Rows from block 3 of the text encoder, named by matrix and row number. Rows with one number belong to one neuron. Each number is 128 + 24 x the weight over its row's rms, rounded and kept within 0 to 255. All counts start at 0. Numbers have three digits each. After the name is the row's rms in percent of the matrix's.
# fc1: MLP up (text_encoder.blocks.3.mlp.fc1.weight, 768x192), inputs 0-95
# fc2: MLP down (text_encoder.blocks.3.mlp.fc2.weight, 192x768, transposed), outputs 0-95
fc1.419 112:156165119119162131098131153122140125114153127121168118109126137108121130184171128150097150120152145085155150104183131092138085131127116147126136131165112153129146155137119180172113145140169137109124088148133151165079110092104132109145105142068158105118080136125198144117112122096129120089
fc1.420 099:112098103071113124140091149165126105133098099138117104138113063120137123141151124109042139160131145136138121116121116122134124122158084120108137100141139076091135146115143155145133096135153152139105112078111123186098117129105106122122136162146081140163166111174136125155135108070141148173
fc1.421 079:128113112110102122174144127153126106130126096127105099134133139163170158109180143106132152108154141147096169161110076124135118158098124146137131093153125136137171143155141136114084107161093157138143169120089116129095138117121120095137126102153121130110139129105169142167140160163136122120
fc1.422 131:106103121159169120103137130117142124139122148100098137123136119124103110136114102128153170114103106093090144085144141129128182139131110083131153138131153078140143184150129104098141105126122166065171108100125109099116156133166104125120108103143147123135133126154146139139103168130116112126
fc1.423 079:136137108126157090109123104153138104133136123157160124137117114122136113135132142128130193095146168107146116100150142167122131135090142118150174130127115136130132115179121119152198103142127135129160133125108126098125097148165142113148093131126134131089162086145084156119130105138107113140
fc1.424 097:110160109125101103116141086128158106136110169142093144164113146130150106146136100125105127110114118156115113160142088144124107118096117156082123087145116141124135147122100096097156126150117133118145135162181112106138119111140131132088143147117129106111138134140137131129173095137141132163
fc1.425 121:176110107116141099160154132152089113112085104126150117122127119180103134128137104105083130142116179089124095118125157131129146152147150130120103175129080103109089138146112150130192138129145108126114076133150109130133126155119086106132124125174143131153092100141081148150127128070136159160
fc1.426 076:092173150111105152150111099152151109106121079122088088092132112114111103144150167167114149137133134142155157110111142127135164122138155135130145120156118125171089124134107160154125089126106119152117085107082157135173148141124160096105114132152109166121140123179118147153135132131111127144
fc1.427 059:097155090148154124137086143159097112110098178132103078122167148143132136147148161166162122148111112167135124104133163132112118150131156109148089145144179139167099144153111129088121137139087116177131150148133118123166132136159129120151121143112149126076130067127105168113137140136126143136
fc1.428 126:149128112120142146127116119093124108105122176081136139106113139151169113128064121174132116147116140117110139097169092110071130150096140137120148133133117151165141108173128177090140127114127117108121142099118174102161116114124113121119129142119129162090127122113138138123109121137114137126
fc1.429 072:157125142158113131118098145150131166125159126119162144109129121135124123171149127149101119137148116118132067160148118175148153131112123095097164158081139149124099149123115128156118107114108130128141104145128173155123128134125138085141134129146107139112176122139106078145120133108105109118
fc1.430 117:123138094141122109150171124109122118140127153145106135136084091150139115095179119143147096136125163138111149073102126137139119165137165113191150152140130099131096122071096195142154102117084114141161145134101168126120115129143124113113148143112120116118153154138133131114132082135146116090
fc1.431 079:170126095121168121107061160122161145153115119099144128117122122139113149129107129138075128138134140135167090118127133147097117149149130073150141112110142085096125125107143164113118133165180146163118126151116165119149123154094129101135147144119143157136137140132154127103095121108169144098
fc1.432 102:103108115118095141092135123132083147104126100107144108157112113120127123142135141120135115146130161126115153161149149123132121134124112106100114147154135111141147109182135139169091149179152163128154133119114169161155133137147138112116155088175119103137110133095152123047086107134128161156
fc1.433 034:141174094145109168192115132117122093123140129130138076121123174165166077159137157168163107113117089108107100098126123116139136145127101102149155124115131122122121128106167135132159152083139121143150131138102082180148136095113182140147121177114115132129119145152122115125119142163084150116
fc1.434 014:157141128077114105127119148091137092176119081144090161114131156100142116169136131128096121094149157090169096165171146174125128111122130133133119127118133160133104118124099133129133107171121112142155182122149137129149086104123144104148117137125067149132123106113138132107120119100148136124
fc1.435 149:164114122111145134126166103108090109150160147112208130099077092109137097145165092163128098148121098132144131143151133127095170168092156138137139083153139128120169151109089168106117101173142110121162090150134115127135151124153177129121117082139128168072098121134151137141132169100121158146
fc1.436 122:126157134112160083132102137134148133156148163114166121137124112134170141122124104164162112070143104154141109128134092160141107114150116144143094138131090121119128181115110127126146125079143119089176166070083134086122148106148143106131105116132128081159144127146113120173146116120139144140
fc1.437 086:139152119132134124102118106168102169154132152134121146111136129144137090098115147134111163105141145102101127161111124146136106132137098132117136119146136118146131148140146131089133167140098144117157134161163042158105099155095086107124111118099151154159121135123145116166101177139121091136
fc1.439 088:178100143151087135123125100132106130124115120153123140165098123154123123121189171115117089146154142116139094103107120124186136123126087143140156108147129105150117104124101145125122128141100137093130163093153108085082148110148133109132136124098111132163154145172136095145166096125152105168
fc1.440 097:103112084161141182150110123167143136163163102077142081125159142146132166155116140142173098131159106185127136122158133117111194144125136101125149146109121121149135140112087154126151138147126143144106144146101080126127100166134142127157119175144128137160144094155109174150127116136083112170
fc1.441 098:128098113116125094150084133109125129172141121109141121100140076123121150102136141107120133169128142092152131108092129106127083120120091141132173106110106104138109124168131135154098128143162120112143133148136131132152097133160141129120174114132102118103137115171133132154098119137122171055
fc1.442 079:142098134122131127138101155155146150166196110126168141130166073154131122127148105063129166124141100142125128148153133142140123106126159168153144140104084149145113082088142108144115125123090142145155137156115099128133167125123146114150177114137106116159130125108137118138121185091127116127
fc1.443 022:131127123122105080126121177154123115164126104108148075150127156133175146104159142137150124166117150173133133098101065145168134101113110112117097161108121163130132136141123139117096121088139156111141144110138168156126122143161158110115160133099146079097137100145137098136159116127144169116
fc1.444 104:126110138159142115176127124121121170152131128107124155082112124181089100160176153147117121128125140139094120157154172125130121158143143128154109132159131104128135113123123132104123123122143174092088138106143102137135104137173140092107134133126120145152118133139148121120121118129110178151
fc1.445 121:112134144115128130120102112133179071134141110106157121093165100185172128139068108143134132134143129121126130123164101101143170121084116113166153109120155109130161116117113086113172118117120153133127143106094195165122117130148109130167195082133124124158153152148113092116125097126141091094
fc1.446 154:135157116130099106120136124141123155139103124147121107066142102120125133145102114133140175165153062120131137106175104106109150111090135129133142115137111125116091143114099145161191119136152145122112136080095132033128122138178149118129114084136147137105125100128147146110125148108095153113
fc1.447 012:132147116127145124144112143108162088135100145103142154117087122148120141116163147133118169099094148096138159137118116172150130141111151095097142082154091149155090134111104178079164098157132120099069148149100105098133169125138156119167137154144129131152134116094119129123132147121107147098
fc1.448 048:109153110122147137120139121130155092138100133130146141138138084093096167122137156125153172102056203098133150122137171102165102151132156119140167131109129103152116110135115097141181067132135149112153166146115108131128088156116129115128122126118111144109136124099154098142167136134164158150
fc1.449 107:123119117102123114106134154140115124136126098135150096137096134140139157140174123154136115116112142130122109117095104120185165134149146139122123098157145138075148158151111198160148152104107109153102144179124153184098168089118083125079128107140153139140113157138156132161108123133155129136
fc1.450 116:125118092146174090173141153120133092152142121110115140114139094136089099111122136112122132177107155154126156067103115098051117117121107148100124154150142110100080134112125115155117143145142120116108105111128152103177128155113114157165133129142118089143121152104169120142101150128127180100
fc1.451 116:107166132100147150080098124115163173151091146096136129114159148104098143140115151117152100126102140123110131103141112133142136125106110144132142103147151140142127115144093151144149095107128132116119117091154134145163136071139132124124166151146140143117137159119121110145173139136178136126
fc1.452 129:109124102111083121081131156155102168134112110112138103195140186146124151132129126129115121169118141136140119131072070129152097145147150161164137126169165099106123133164159164166115087122105152156138144123132062131127127109109154121079107111094128100162119138114149103162104120107140106169
fc1.453 079:139170079149130135129130101140191104101072120087099151112128141133104127104168131086127146104105142094139154170126115131145119138100135110147113102132061135099123118124117141069133091127100134129103109154125085137126160097141172126158099109147138102195124090081109135135104157128137131107
fc1.454 122:095109088143134133098113115149149130113106121116086160088141120124162167128135116079124114136147126151136163116158187081137137134152158144108099145139116153142083154139109144142076134098145142112116142111133097150078169119102185086123133130112080117092124143115158139130112132160147120140
fc1.455 087:120093162092143164133133081105182140161138121171125146150123115154136119131134112132164146107115155130099157094074104125109140109090138141098140182121138121134126102135120107087100120118118124157128123096162168144110104113127145101133132147118124121127146101097202209136150161153096115099
fc1.456 113:126112067125098134134110104154172096174154138125141156118142198126132092143154182117089129123129117112148116130123116141127111172117092160163141125117119197121144125150104107106131163150127103130118139115083155093135148161120116120127129136146094130145140078104146161120114084106143137152
fc1.457 103:130132133099148087082137111141138138109107116123161137100120138158094099148135091120117173136143165120136136148109140125137100141128150137156155115151114139144096118189115117180169106147124164133141163127091085108181103125117128129141147133157135112119171124130095148115153109092125112172
fc1.458 099:148191115137149122118081162146123126139152079169130129089100136133136123083123111140156125100130139131115106122084124129174174157122094170112196101107116118096135129136119122097160205134103114088124132121121140152102146100138108119115163140169158136114121118110105138137109129103082144127
fc1.459 090:095102103129142170103142117148080149113053142175116144122136156111135105136120122159101115125103130113113157143119139173160142111134137148118153156124097148178162132121131122119141139125149134174157134098092132144088090145140119101085129129146146138118122154121140105132110155118126146117
fc1.460 120:146130128134142118109148082163140141130107120092160078100119132108161065105143136095120118138115093116105153161098127104136130140121098130115127153131113169138132141135119139144140144134143173152118145143138118122121164142132067116112139059113127102134150133181117108122093124134135138099
fc1.461 107:138187145119128121121127103121126123173101094122134158125108110185136157134105126141136144141131104095133115144140106109169076097108080129143147166147119071085103124136144153117097157144123148118135145148103168062099134170080144130138111146099144170081135147139144140144149144123102129150
fc1.462 104:116142098155139137078128123148160149118114143146157123161145106180164107128166132112131128124102121128088096126095101118108134136118134134100127138121150109122120158123114139111113158095164132132138156109179149115145130121154139109162146107109089123153163184117097159149086088069122121092
fc1.463 137:120153122138093097114148083119142072131112134102092139094120133141147139132074088171141151147128099097165098091109105131119134150126093127122128153147127105152123138098095168099137113136120106150098118150109120137154126115157179117128143116098130157175122096132092134146111091131132179141
fc1.465 089:177119102119117095134148117119123136126115136075098139086091136079168093128128140138033124119115141127132136167152146132129132177135127163161126121146126157088078126139104107127142092124117160147102122181148125152125147132155136109145109126163141155150131145114089164102163153128163170108
fc1.466 050:122182165148134147123154112169115146134149099108107080127114105166154092138142169102118140124105177149189133163137127136135155131114148150145158114115116132164131155144119122110123078138116159082144092184112145113137139123169114121123129116111117138123122109134123117150120088104138114126
fc1.467 074:125143144126149113120098154135140148130098102152169092130127086097122112128120106136147133115116120103172083086144080170106120139108123133144139172104168112084109148113097135097144154075130179117108156099122154143125121154156149133109102121125126141112148102094080084160158125169104137112
fc1.468 061:100173157156104139121125117164126095165127126147120152120117124080117156115098161116115156125063147108107140148109139109101108118118105113144154125116127190145140126139118112106116119116110173082109144115100148118151104112076158132106083115137118154120126111080118124123129128102137159147
fc1.469 092:101176128157131117114112166157117152152125127141117109173116155107126102113145129163132113127135144153124100157133153082117107128101150157136144120147136112145109110105114109078092160141177133173131170131137138167118110096121141113093133107135099154177140112159116151139096114138157152113
fc1.470 037:116104079075112116163114155133139124141097122148147145169134096130124128155136142128146106156086123134121132112136127135144153161125090170096162121102155150110148120075126116106144112120174151144079142113180142093132153149129112127085104136156100127131152152142110147113104138165105136156
fc1.471 102:174093093101166142105099107136139125127111133144123122111113114170117130126153114129141153146064122114139089158144152114118113127100103136090127100110123130140100147125125103210172112102129111135152136151141078106155090115126139089154129113146127126134117111134150123187147113110165088095
fc1.472 132:100168121112161124159134128173157143136150120121159076151125094122116106112129131109088154114138080108137154177121146167164144173124088123094162120160118110156110159163131123087115160121126148084131110127114038146147111119095104119132134113132132109134105155145143117120137150106083114095
fc1.473 135:152128102180154140132106125129151117127080144112153094117111144164127107122120183212139153144106147189127098085155143109137121109104170151134167111148157103101100103087132152128114132153165147129156143111098109103165174118111121101133138119101088122109120123115123114141110113136124155143
fc1.474 170:143159119121106152107110127121133091158134127078116151123149087119123079129102122108106149128086105069128154119135126142117120098107116124123096112155155119146157114125132115173179116142105106146110133161115187140129165116107165110121140143148149134113139136103172121134127098077110112170
fc1.475 102:142156112133111105167110122071140162142088110136113142148145111166115150147126099109118139154105097138114144137182121111126134154152116104160082124149149110118119119154132189127078139147089151109089149144127128102067134081138131143120126129084134119120121132129158081167094046101104095123
fc1.476 129:082154119144155132124176121146120136137109145136153091126175166142144154105148124144135122166147095137147092089158088139129151148120124103111160129121097137129138110083107113146114110092141143114125102121148133119107169123118085140142118112129160156112108102125109100121116134111128149148
fc1.477 061:094100115166093107117097141074116111159109095085104150132157172099155153153167118133119147128095123094132107124137161148108122156137056113142113103121138126128104081122091069099125116085162135158159112119122113109123136118125131105146122141102169099102119128180130107119172107091156176154
fc1.478 040:161147157098120122115122115108086080116146121115100147063141102144161154132111100106104142147091138114129111174109143132092134115145149120092145150141089216105117131126084099170086137160117161123090105106119154142124136134144123096129149157112085118155146150110104094098147165086103118153
fc1.479 086:159099120092131167111126077156123113155099140139155071101146120119150134132147136098141149142119155147112111087180156102092129117118119117146169117175111132114111147114136126114105150165105148135133091137137142091114167086114106088114139112139082093123122114185150152124110115105128124146
fc1.480 061:150082107093105124157127156135123119132100094138101137141121101107128129146147075115086164163116135152164146121140112123135147143158098130095154121129143058105139123080146146161160131129154113140132114087108107143096117152083078110152138141132106138137123139144142162157152138086132124175
fc1.481 124:154138161138085120108163107150102084159153182100165157132096156134148126118149106121172133153098145165102120061133140140147118143126125063126171110106122147134077147122149155148102118129092140110113069129106106132111146099111177093144114102128113125140092155089086140136137097132168121135
fc1.482 141:103116105170131168135112117136138120123141114130158184179106135111113168107116148172110141149139142142149101101112118128138105167084086132133130157115124081149119142106107111099118146148138147171125119073116099133121115132099122108083162093186147099145130169130098128099100137133126132101
fc1.483 134:122125129177093152126118134148110122132149180110170141135107144131143136144107125144138155147122183111143123075121111149133103148133112125124145144124121116148121191091120103096083142156145145154123073116086102176123119144095133114099127052158166124150116150083081168102113127147127158153
fc1.484 151:089133092153085089132194126160114114125104156083110123132142106109156148147118125104151142152109107131170084163122139144160151108092074107120117105147117095156158148140131138146114090141157163164115098088162131139170138105108124125125135118125165177127111101110156115127155141099115132098
fc1.485 119:112105115090098134092156156158144156124105110123162132128121141162101096139086143151107130156113155144129153103100158135156152100133142162143101141111162100116117144151139107137137125137138135125114115126128110092110111135104134119155105123165150096097149115116097159152137104113093102077
fc1.486 126:084158137119164175170113153118145096121089130126151146144111160122125154109132157103119150181110081160135145163152074112122081101131125121131151147116112141092144089110129109172153113110114132113157113125203121120111092162146175101106147108164168178121128168099092139118129163162084146152
fc1.487 093:154138112085145182112152093091144087118116122154122144104106188104095154129115137115165113123104133125096119168103097140126127138141110126103094089163118132179130103111168098121116100127155168129123120140134135054149144148162139096130146162131098117149101147128080094123138131134079094115
fc1.488 097:141140095107138154167141136111136101137125133126109118095140139122121109184128117119150173164140150127145147117138129127118087133128090165135138142139107184100143144126090150140132192135144145117152140138102095121133079103171107112151147169078154107098156162112112131164102119086172151080
fc1.489 107:099129130113158133101140143073120108150166114160089145106137147131142174130132123117093102161181140085102083152160110152094154152115125057088145148129123171145138130152104152163117106117136135108142121131160117161150136155096125125132162124136095142118134142085095088139109143123165138125
fc2.419 105:135133103107153128104137149101097135096153101128160133097141092109106123104117132158132162094173098090091102158190138124107149132157148155121185103125109171128145086147100158118099085143140082140135132141116160189128114088144149100114118122146144089122123144096163200109130125142133146129
fc2.420 087:124122103086109167116111179151110106136098098153118112158141080101132098108148134122114160109137130160122140122120113120138133111158114135131122110148142083097124118099127172114131136183164098133089083070130173161111125123134125146142162140120111148151136120170063166133119130097093142130
fc2.421 074:126115138133139140171103139126132134120130096101099113118118113125108121124204134152146128118128130147115144111137084116118076116119132144121153097112140160142158141148140094096098156155141133119113175126104140183112162157117121135142136111182103120103138121126145109096126160142116106141
fc2.422 121:094128129135141147100126158070118157124150140099129146151149118144098126134103093141163162113124130110104145119146153114091150148138134126102100117135179113162147135160127114161118082130107118129150151082107094081075145133141149092096135109116110159122121120151120161117081167116113120117
fc2.423 092:155139103110138115120116144155137114128164132162168106119087096118125128100147157133156162060151160123112129138143118137154098117101164094105154081116120142104142109160128102156173104131160128118112123149125154135122080136161157145130100132145118110070163126148080177121126133117161079162
fc2.424 096:129152135129109157168116118102108116090145138118101134159114118136150097098102114110077095135125143127157112146125095133115156163145140136097145086097120147095112155138135094077157149119145140122181146139195104084142110110122151138099129135137123095111100123151126130116125107173114118158
fc2.425 106:133134137128107123133121104142125098093065141116095094094112124135153131122105133151103116114116140102160119110116152104134190140177100120127092169091089102148086118151143132145152168147164112133136121100140088113150120160161160138115088119115085141146101130163118178158095142118135161106
fc2.426 067:119150177150115140138136150125124145102150102135134083126109100132144122100165164176101121115170141176120140131140141142116148107141136159136123107117105100173140114126169136128103109126073156151108129124108089119142147167127166114122110147145138135169122104141138131098143156134095108126
fc2.427 054:121176122140122125173098134150129125090162151164109110102168092170145129107132189133106115132121103089116125102131144132133144133140152103170125181100170125173088143129127148125106160117111124191125135135118111124150142152111139162151120171124129151098126072110150175134152143111053134124
fc2.428 123:169116143116092134118127142117144123091125144100106140075166119101138135101097106114134150121114132118142098106122105128068163132138138143128116113059094184180139106139122115109137138127128088109115114127133131109135117140144153123121131147135107164112138142126123163131112172104171137123
fc2.429 088:134119157140130142123121146117138147134128137072156112098160099096143135166134104166134126128130107105148089129179121140135146116144124143088154155093153118130115083116125107130108131152138130117121137112126164117165122110129105098151125152131071134141184121148103092142130109113147104119
fc2.430 120:137112111131147086122112124090093129120100117121102144098118118126126139145182131139126102135138158132098173098107143128143131125121157103167111144158147143150109122141105155141150140089067119111127118083080142112109102132154119094142128143074124107115141174131153117140137107158126088089
fc2.431 079:153140122142133132112101171112134098132130106147130123114133145114110135134148098130023143124152154120113128127125120128125175119132123094159124126109160102132114156151137123117105133130112179135130149158175145157189100169111119114142122147115146156131143110144122110129125141130148117119
fc2.432 094:111117088138108147112080142156094155109141122118094088139126116143126128094097119137130109108154141139097144178135146147115119144127102090128116165099160126123117100221125148149094172128142184136117131109119154158142106128180135144075162126122099134139116090112140170100112098153104145114
fc2.433 032:140125110152151137181139119100097132125131132120176099119140141132110100153166173137122169104132114095110085131141095125132107130143130115184125119110165103110153123130195113110174128108161123125143142120086139163153132109136206169113110110100134144156142120109121127135168143126095114153
fc2.434 029:131092116139137118154134115139077110088158155147137160098137099129108142165143104104095134084165111148103118131106119105147070130108113125117115107115128103105181117132196122119059116131130117153147145144115112128119148153093145227149119114129144124124136142108153150152156149150126148105
fc2.435 137:131116136122131157096131127155112148120126130112149073111093106148126131109133113145099099083117098137115116159129132110126170164161136134112109132111129110114133137130127156156100099134117134115118099147122169123119106110162197124131142063116150143111109109162126176174162156110144164116
fc2.436 132:137127149158128071160097155134167146135128153141092168100132154145145111119131132173129105101153109178118116129131081154139134156165110148117148113133076096150156188142172121145136098099147136090117128097081076100112134139165132147092140092116124106132152090113062172140126145076144121134
fc2.437 080:167146124137155134131146109132092128116110133135136131111149129137134130110109176079088118124147121079110114173129083159163106142165123177154164117121112118154121172160137147106158172189122112159147128173140063145134106140102107156135116158093179096148110131130124149148128122130136138124
fc2.439 091:114170172135145082148100126146145120132107116112133113067124084098142122134151138098094043111137116164171125159128141111133134111166104148122138157114126161137153135132110159143114130118101118114076138127120154076109134126139120150106137141105158110142105131122119081176177109140145107161
fc2.440 096:123162126133096153132140109136144124130137084086141094093122144113120180121100193150133083147114103151147136126125098110094169084097147126115129166110104107162133146132108147169132169186119123127107178143075085137088155144131173161132131143159128110193118106193103189139138098137123127141
fc2.441 090:135098101138123088110130141074150090169120159126112147109134098123134133083117160088129123161100117162168136111124111158119110093151072132129108143117121108091129119148132160149106139133122125108113121126124148128153149120137141146126125130159126129142108123127114154159107119166110137092
fc2.442 088:184117136118158117130127132137155168134180100135113109153148105140112160117099143083137123135134122162107154101104128099119117096139140132188148114086091164151082113133146148169128145117107117138111154138118080136089161139128130132149132127109137102144117140108138142139120166120153122099
fc2.443 029:148116105135117106129149128144066103120151146153128160083136112121105113135178128103113172120132123166083114128121093127143090096111141112118120138098113132106172123159185108123090115117119143134120173133121126153106150156107152191155106100114170121154135121115141133160157139104148140127
fc2.444 102:114141149169137085106127103111099120151153165120094164072134131105098139122134098153158122139147115167116113110141202100108130138153106156107116150128166125130146121138157138121129135113114146148135154116156085133133092150125167119108150139157084140153133188120135107109077128112124150108
fc2.445 122:121155175147118123119110153091139110108116076116128141114160096122126120125095111128129112086134152164129108133138114112151147114156142123149125136104131100138167141128144094145136161119110140142088114116085199156136135098199135165155126116108159105163125153136134141086114104151131103108
fc2.446 149:168131139133108128134107134141147164092080072097117113058164093118121145101123111115119151126138107153105163078160134123129102118154112150119125130149117161154115120138132125145166164151127139130102115107106096056160099111143143128090109107140110123110108122125167126082119131126149139124
fc2.447 029:127128111134138129133156107155096127105153140142142164103146112140116125159134110091121141073155129146104124129102098097153068123113128129125125116111126107099158124119193120105089098137114120162161148152111118130094158149088140221168112116122155109143144129104149131167154157139130150116
fc2.448 044:146144101162163100134117091124116108122132131159138127117143136149127136097099162124119141061116118097099097112122168077145088118138143133138171129069134137131156126132138126150198109124135124117112138151088112090145108138138172149139105113135159107106136119103129142124135142127173127123
fc2.449 097:107111144107147115129149113144120142135118084108149128128120158146133156126177129137143102116135087099123157121132111106165172132166097115134146100139100104106134146162134153110142160144135109132135125152120108181114111139122125123087153122095129120136083084162125126156109100119133154133
fc2.450 122:135112104160160084151126139109090111127123110119141127091144130115117119101142138098110118179124134141155135080154125111094131107154128139109114163142119145097052176144127086155119140148139104101091084108117136088169133136145128156165135112152090103136105156113127118165090142127137183110
fc2.451 130:122119126138135091074092120122167130100119107105137120081133123119101143149119162132127086140105107123101134127168137119166112134108114132149111101119151144149122114131162112155168135105082169091070165094141144173145143109148134132101157153132126178138139164098128098133159151141135141116
fc2.452 126:065106141116106085104176094119124174148090118133138116159130174142114123146135099130124138139113121143145144138100077101160098144170104164144124104157114134104122177143160139159143131167146136168116140136148077167126141117120137100066116105102093119106123128148135115183110124137123117146
fc2.453 069:157151093144131151112136100135199139133079123101103125125110150153117166113171140121131142099131158101127116127115144057146127110120113113158125148111108124105108123131106145085146094101121110115146144142120105161144158090086156131151081110134124114175134097104104124161111155126128102116
fc2.454 123:083158115144137092104106129122182113110128189111132113116125129119138154098134114094115111136121112110154101147131150113119135130151163141126127119106116116173144127172092161099118102090146157117132141107121079154117134122144167154115116106152120120141111115153182098113140091139144122162
fc2.455 092:131099161107124183157119104078177145142109111144154133112112114159170147099119110158167140112099127081121118098075106123089121108129155149130094170122130127126118119109114113099089114162148119114124102131154143092144099150115113134099126157109134135155090130125185186124158152134102108115
fc2.456 128:117147108132145132075088130124133160132139151146124144126118178130138072127129163076114095143131114128098088124117131115122145131159151177136180124097083178159167118133133121111123193150145087098119131112071095099142148143127108095143128148127116141128100084080158140118149102144146155122
fc2.457 109:117117089141147114140126117153137122108157105146156113091115105122142121123139119129133157089097151142128146147085148160125111144110146130154158092114124161141090133180153112151172110160141153131107143134082123116163113134111181140137120126134106099099149117164094143135147141113127074180
fc2.458 095:124134110132173112143124164163144102135116094115175144092128131132106192115124119186150107092112178147132112139091114125107169165135151140132150104131130093138116122151118144121162155169123128089123127135125116136139104105087127159126145100134114168139084126107083140165096110123156121145
fc2.459 108:161101112146128132096120096127105144140105107159145152110122167124153115086071133116110116130114130088094161128113150115149112135130107131047179150133139150165140130132138128146139156128136127180129128112117166130097147126146114115078118166159193141114148106116135137148140133105112136130
fc2.460 110:127132143162123097101074123125138136083133158095163081109129112103151120080114116134108147171097095137126119141127105093127174107138113113101107154134117168111138097129135116142152133109107170119097130129140142139140127121147068137143147142133119172109142163171124129059136127159118142111
fc2.461 119:105172176137137126125132095098113125154135103133101101138130150152148125139117103191165140103116125092146133117119133105166127084115081159143108155097106116089118176124125137157096156137119126141132138183156148075103124105100117113119123114099106164094164137156167089134144150111123126159
fc2.462 111:136170169129089118085097089135138135123141096135100111164128155152137113122133127153158150138126150105122117145129091129118143136133136120092124112090119142157146106147136138098132128095157136158089185141123175118147123123136100111141164104157098133141127158123094181108147132122122094109
fc2.463 121:123176115151121130110171137103147109140124132095123130080158128152110123064094092154109142111125117111108096082143102095141144112165141146131108132128100115168137172104159118129138121140110128159107129088131125119148123162166152139150109126142106089147105129100109124108105146139141120127
fc2.465 094:143108096141140084129133110145108154110154143091104152086102118082156126139128109160105152122141152139102119115165145128120153141151142145159112129123146133127074125125114133111103119138134148142143134156142108095095144132143151110127142115144098166154150097163100160117129114124128143073
fc2.466 057:120131145124138158146139134103081144116137129158102083118134112128162175125156122070143109114135169141131156136109128166136147181158166139152150106071129100159161138100147148102103117170100139143135133134112112139116127107125105160147107173114128103167117162117171118127120127095125135100
fc2.467 078:164171173123128139133126165129099137118094114157126104154111111105126122119145110133137136076125091131122089155137081160091093121107163110128180176131134130092138135117124122097142146098157199132114140123159134158132101156154146110109109130154108093115129145135103110131164126157097126127
fc2.468 068:104141146140144119128151085121114111194148138150128134132117111097138120134098117142120123095087133122115161158090158088127111117107098124137172126107116147149137142116144120138133150066112123067109166146103129123132121091091182143152141123138115118124116113115134153134157139111145116122
fc2.469 103:116150109139124119124111183110168164143125141152093114144145095118111083139150146152074114154134145093132137117125115130114117101126128170142119101147114125103103127121121087159109179119157120177110135135119141126128138056145157136091128106150096126190116143153109129118146096157149172115
fc2.470 036:166103115103113130105111131133094121105099143149138114119158136129120077145102083128130120122157090128145139113134128163160123163111137143135160106091139093130126138043145127143138164137175138165099109159158120130066152127096135147119082115142123132130177117124102147125132134150125123112
fc2.471 101:142134129109154120097120096124140150113115146137121111109101103143123126143177147141126145140108129124150120131144129110092125103140083140104120079075105117117134165111128145181184144123115096129124144119128075126123050155166134124120169119134109155132142123126162144191142161135126102111
fc2.472 129:126173141126136122157123138127135146101159121113148114139175085117126145107097127088107114113094091153118103129130088099135152147177117163127138135112121130114121186151139134140143136170136123121142097148096105127143096103085124116147135119082116145105097109144142119102157139136141127115
fc2.473 137:167156130204117135142096127089124133127110095133109112120114152173125105114099130134115158117134144174147131128170123104131132111097170106148108139155153144132102130133128093109153078133136122078160120083113107130130151113079093169116126127125108111098127108149138110115101145130153150136
fc2.474 153:093145121137143120157128205104121100085113152117118100115136127096064130046120152113110142151133151144084142156106114131108156114140147102117087118135137145159123084147095122179143141152112082142092134132114128127115134158117154139092098102124162139145093132104148172164143146136157110146
fc2.475 107:156170155106109092133112109116098175113121171105077114151151130131129158080153099100125094124124119106124174114183136118166162126160071126172108140141151149118152121156146123132109124140133167129106142143112096129105151086136131123125137154144133124112120125143166120132084108120097085114
fc2.476 131:132107156135151102174115110155091139149120138152135096125163127131128156096142147147121096137144116135130103083171134129127164140154131135104129159092141138130077132125140149175136118112105120127127105144143120119089141168146098159131098111111155083143146113108102118126141092144149140135
fc2.477 061:127102149177105145115140119142107139085093086109084173106154129131175132148149105131143112118104115122091127147111128105125128168117092107114107103131122138134121086132135046079102127103128123159145128093131126117110173121121113107138110154124156106111105165146134128141176150097147142146
fc2.478 043:140189178091118108152101127124083096130124134127106148097151099092181147144102120099110114120080138133122143138129132158144123100142126158113131112132099195138113159133102137149096083136087140159100113096182129121100141168119142146166137148101134112126129138152128110112131132085148148089
fc2.479 068:147109094136105117096118098119126135127135133121177101126134100123131156164147096169116162135147148125131110105147115105118116086073136149110132131127109106132133122148138111124071149138152135109139138140114111090118125099104105143125153124129110135148109141129166113177075115133129101125
fc2.480 054:166100128059104138148113138157111141135109110142121118170123100085110131136137135129121132115120140151108126109118122124150129119156108137106118105107139087120119118103149177157126131150148078107115063105133141130088186118136107121136141156101111115147145126151104180173115136132109156167
fc2.481 139:112148140143079141134115143138110111080163189101168186103094153134118101123127136127128115174131124172102097085113154148102104118159148104111179101128100149168121153168122093158103124100161129124107081132086119136105139081144153119140123100143142140125123147151103102119134175134133123121
fc2.482 135:061139100179144163103069098119118139124120153115142162139089135101146164073090150122098146124131175141119117174132113121131141131138148143137105156130155117164104058112091115118118141138132156145126074135122122118159136158104115144124170113187113125106120129132106163131108133115137170056
fc2.483 123:097134128156102129135091135124143113124153173084127151105110127123169159111108094113130130117124125111095118174136135132106140119182154137112151126154126120162109148131119089127096183136168127129140055113114108140146134114092129090119132085142153094137141140133095153113130164145133149072
fc2.484 137:105141094182117116118140161133133115104088163120086094103110118091139149064141170063150109133167153159117115138111125132134146093109134105096097107134054122138135146163142174172161170115182103149103122112135094140138166119118121125126109112129114171121124120144145124126184121109107109117
fc2.485 112:124156145104110078149105126110145156085121105068145154145155122142171134121131116102157131121168121113111104086172167101125136104179130125120162118086158133134163165132130081105113154161148106154099139123125144112139095139133157134116107157135122107141169132136130143131091152140154144097
fc2.486 135:103133146161170178130086178105116087112081149148146107094102143134079132087142159099130128152132098180170119139110105136120126118159123151111143140123150176131140086110098143163126140120105123113147092135136143102139162142095168108123126118146120160133111126114129094138131109168120148131
fc2.487 104:150155147104134151085119105081134143113121131142081128126116120112086103111116110104173114119093137133135129129103093147080140111154130164127125102139135151097156089105149113103121124115173136107123155159154135061170122149154140142151121154133105099153108111156113100119129146147107120095
fc2.488 102:143148120103129148133112118134136101096144104141117142123152136117131137090141146091131106146137120118153154168149122097081121121117135125144145152139141157061139130154113076134141165072140134114157151147127132126154113106143108138128135143103156105138166122170113076128097118074138122070
fc2.489 104:144143111154169107123105166078092124137138117128093125128125110090157151132122109131078108157155121105100099082119101124119165129116066119117144134116099160136129114158166151150085163085087166155116143115147119128135158100118133147157154131113067137109133149097134117158112146163161113096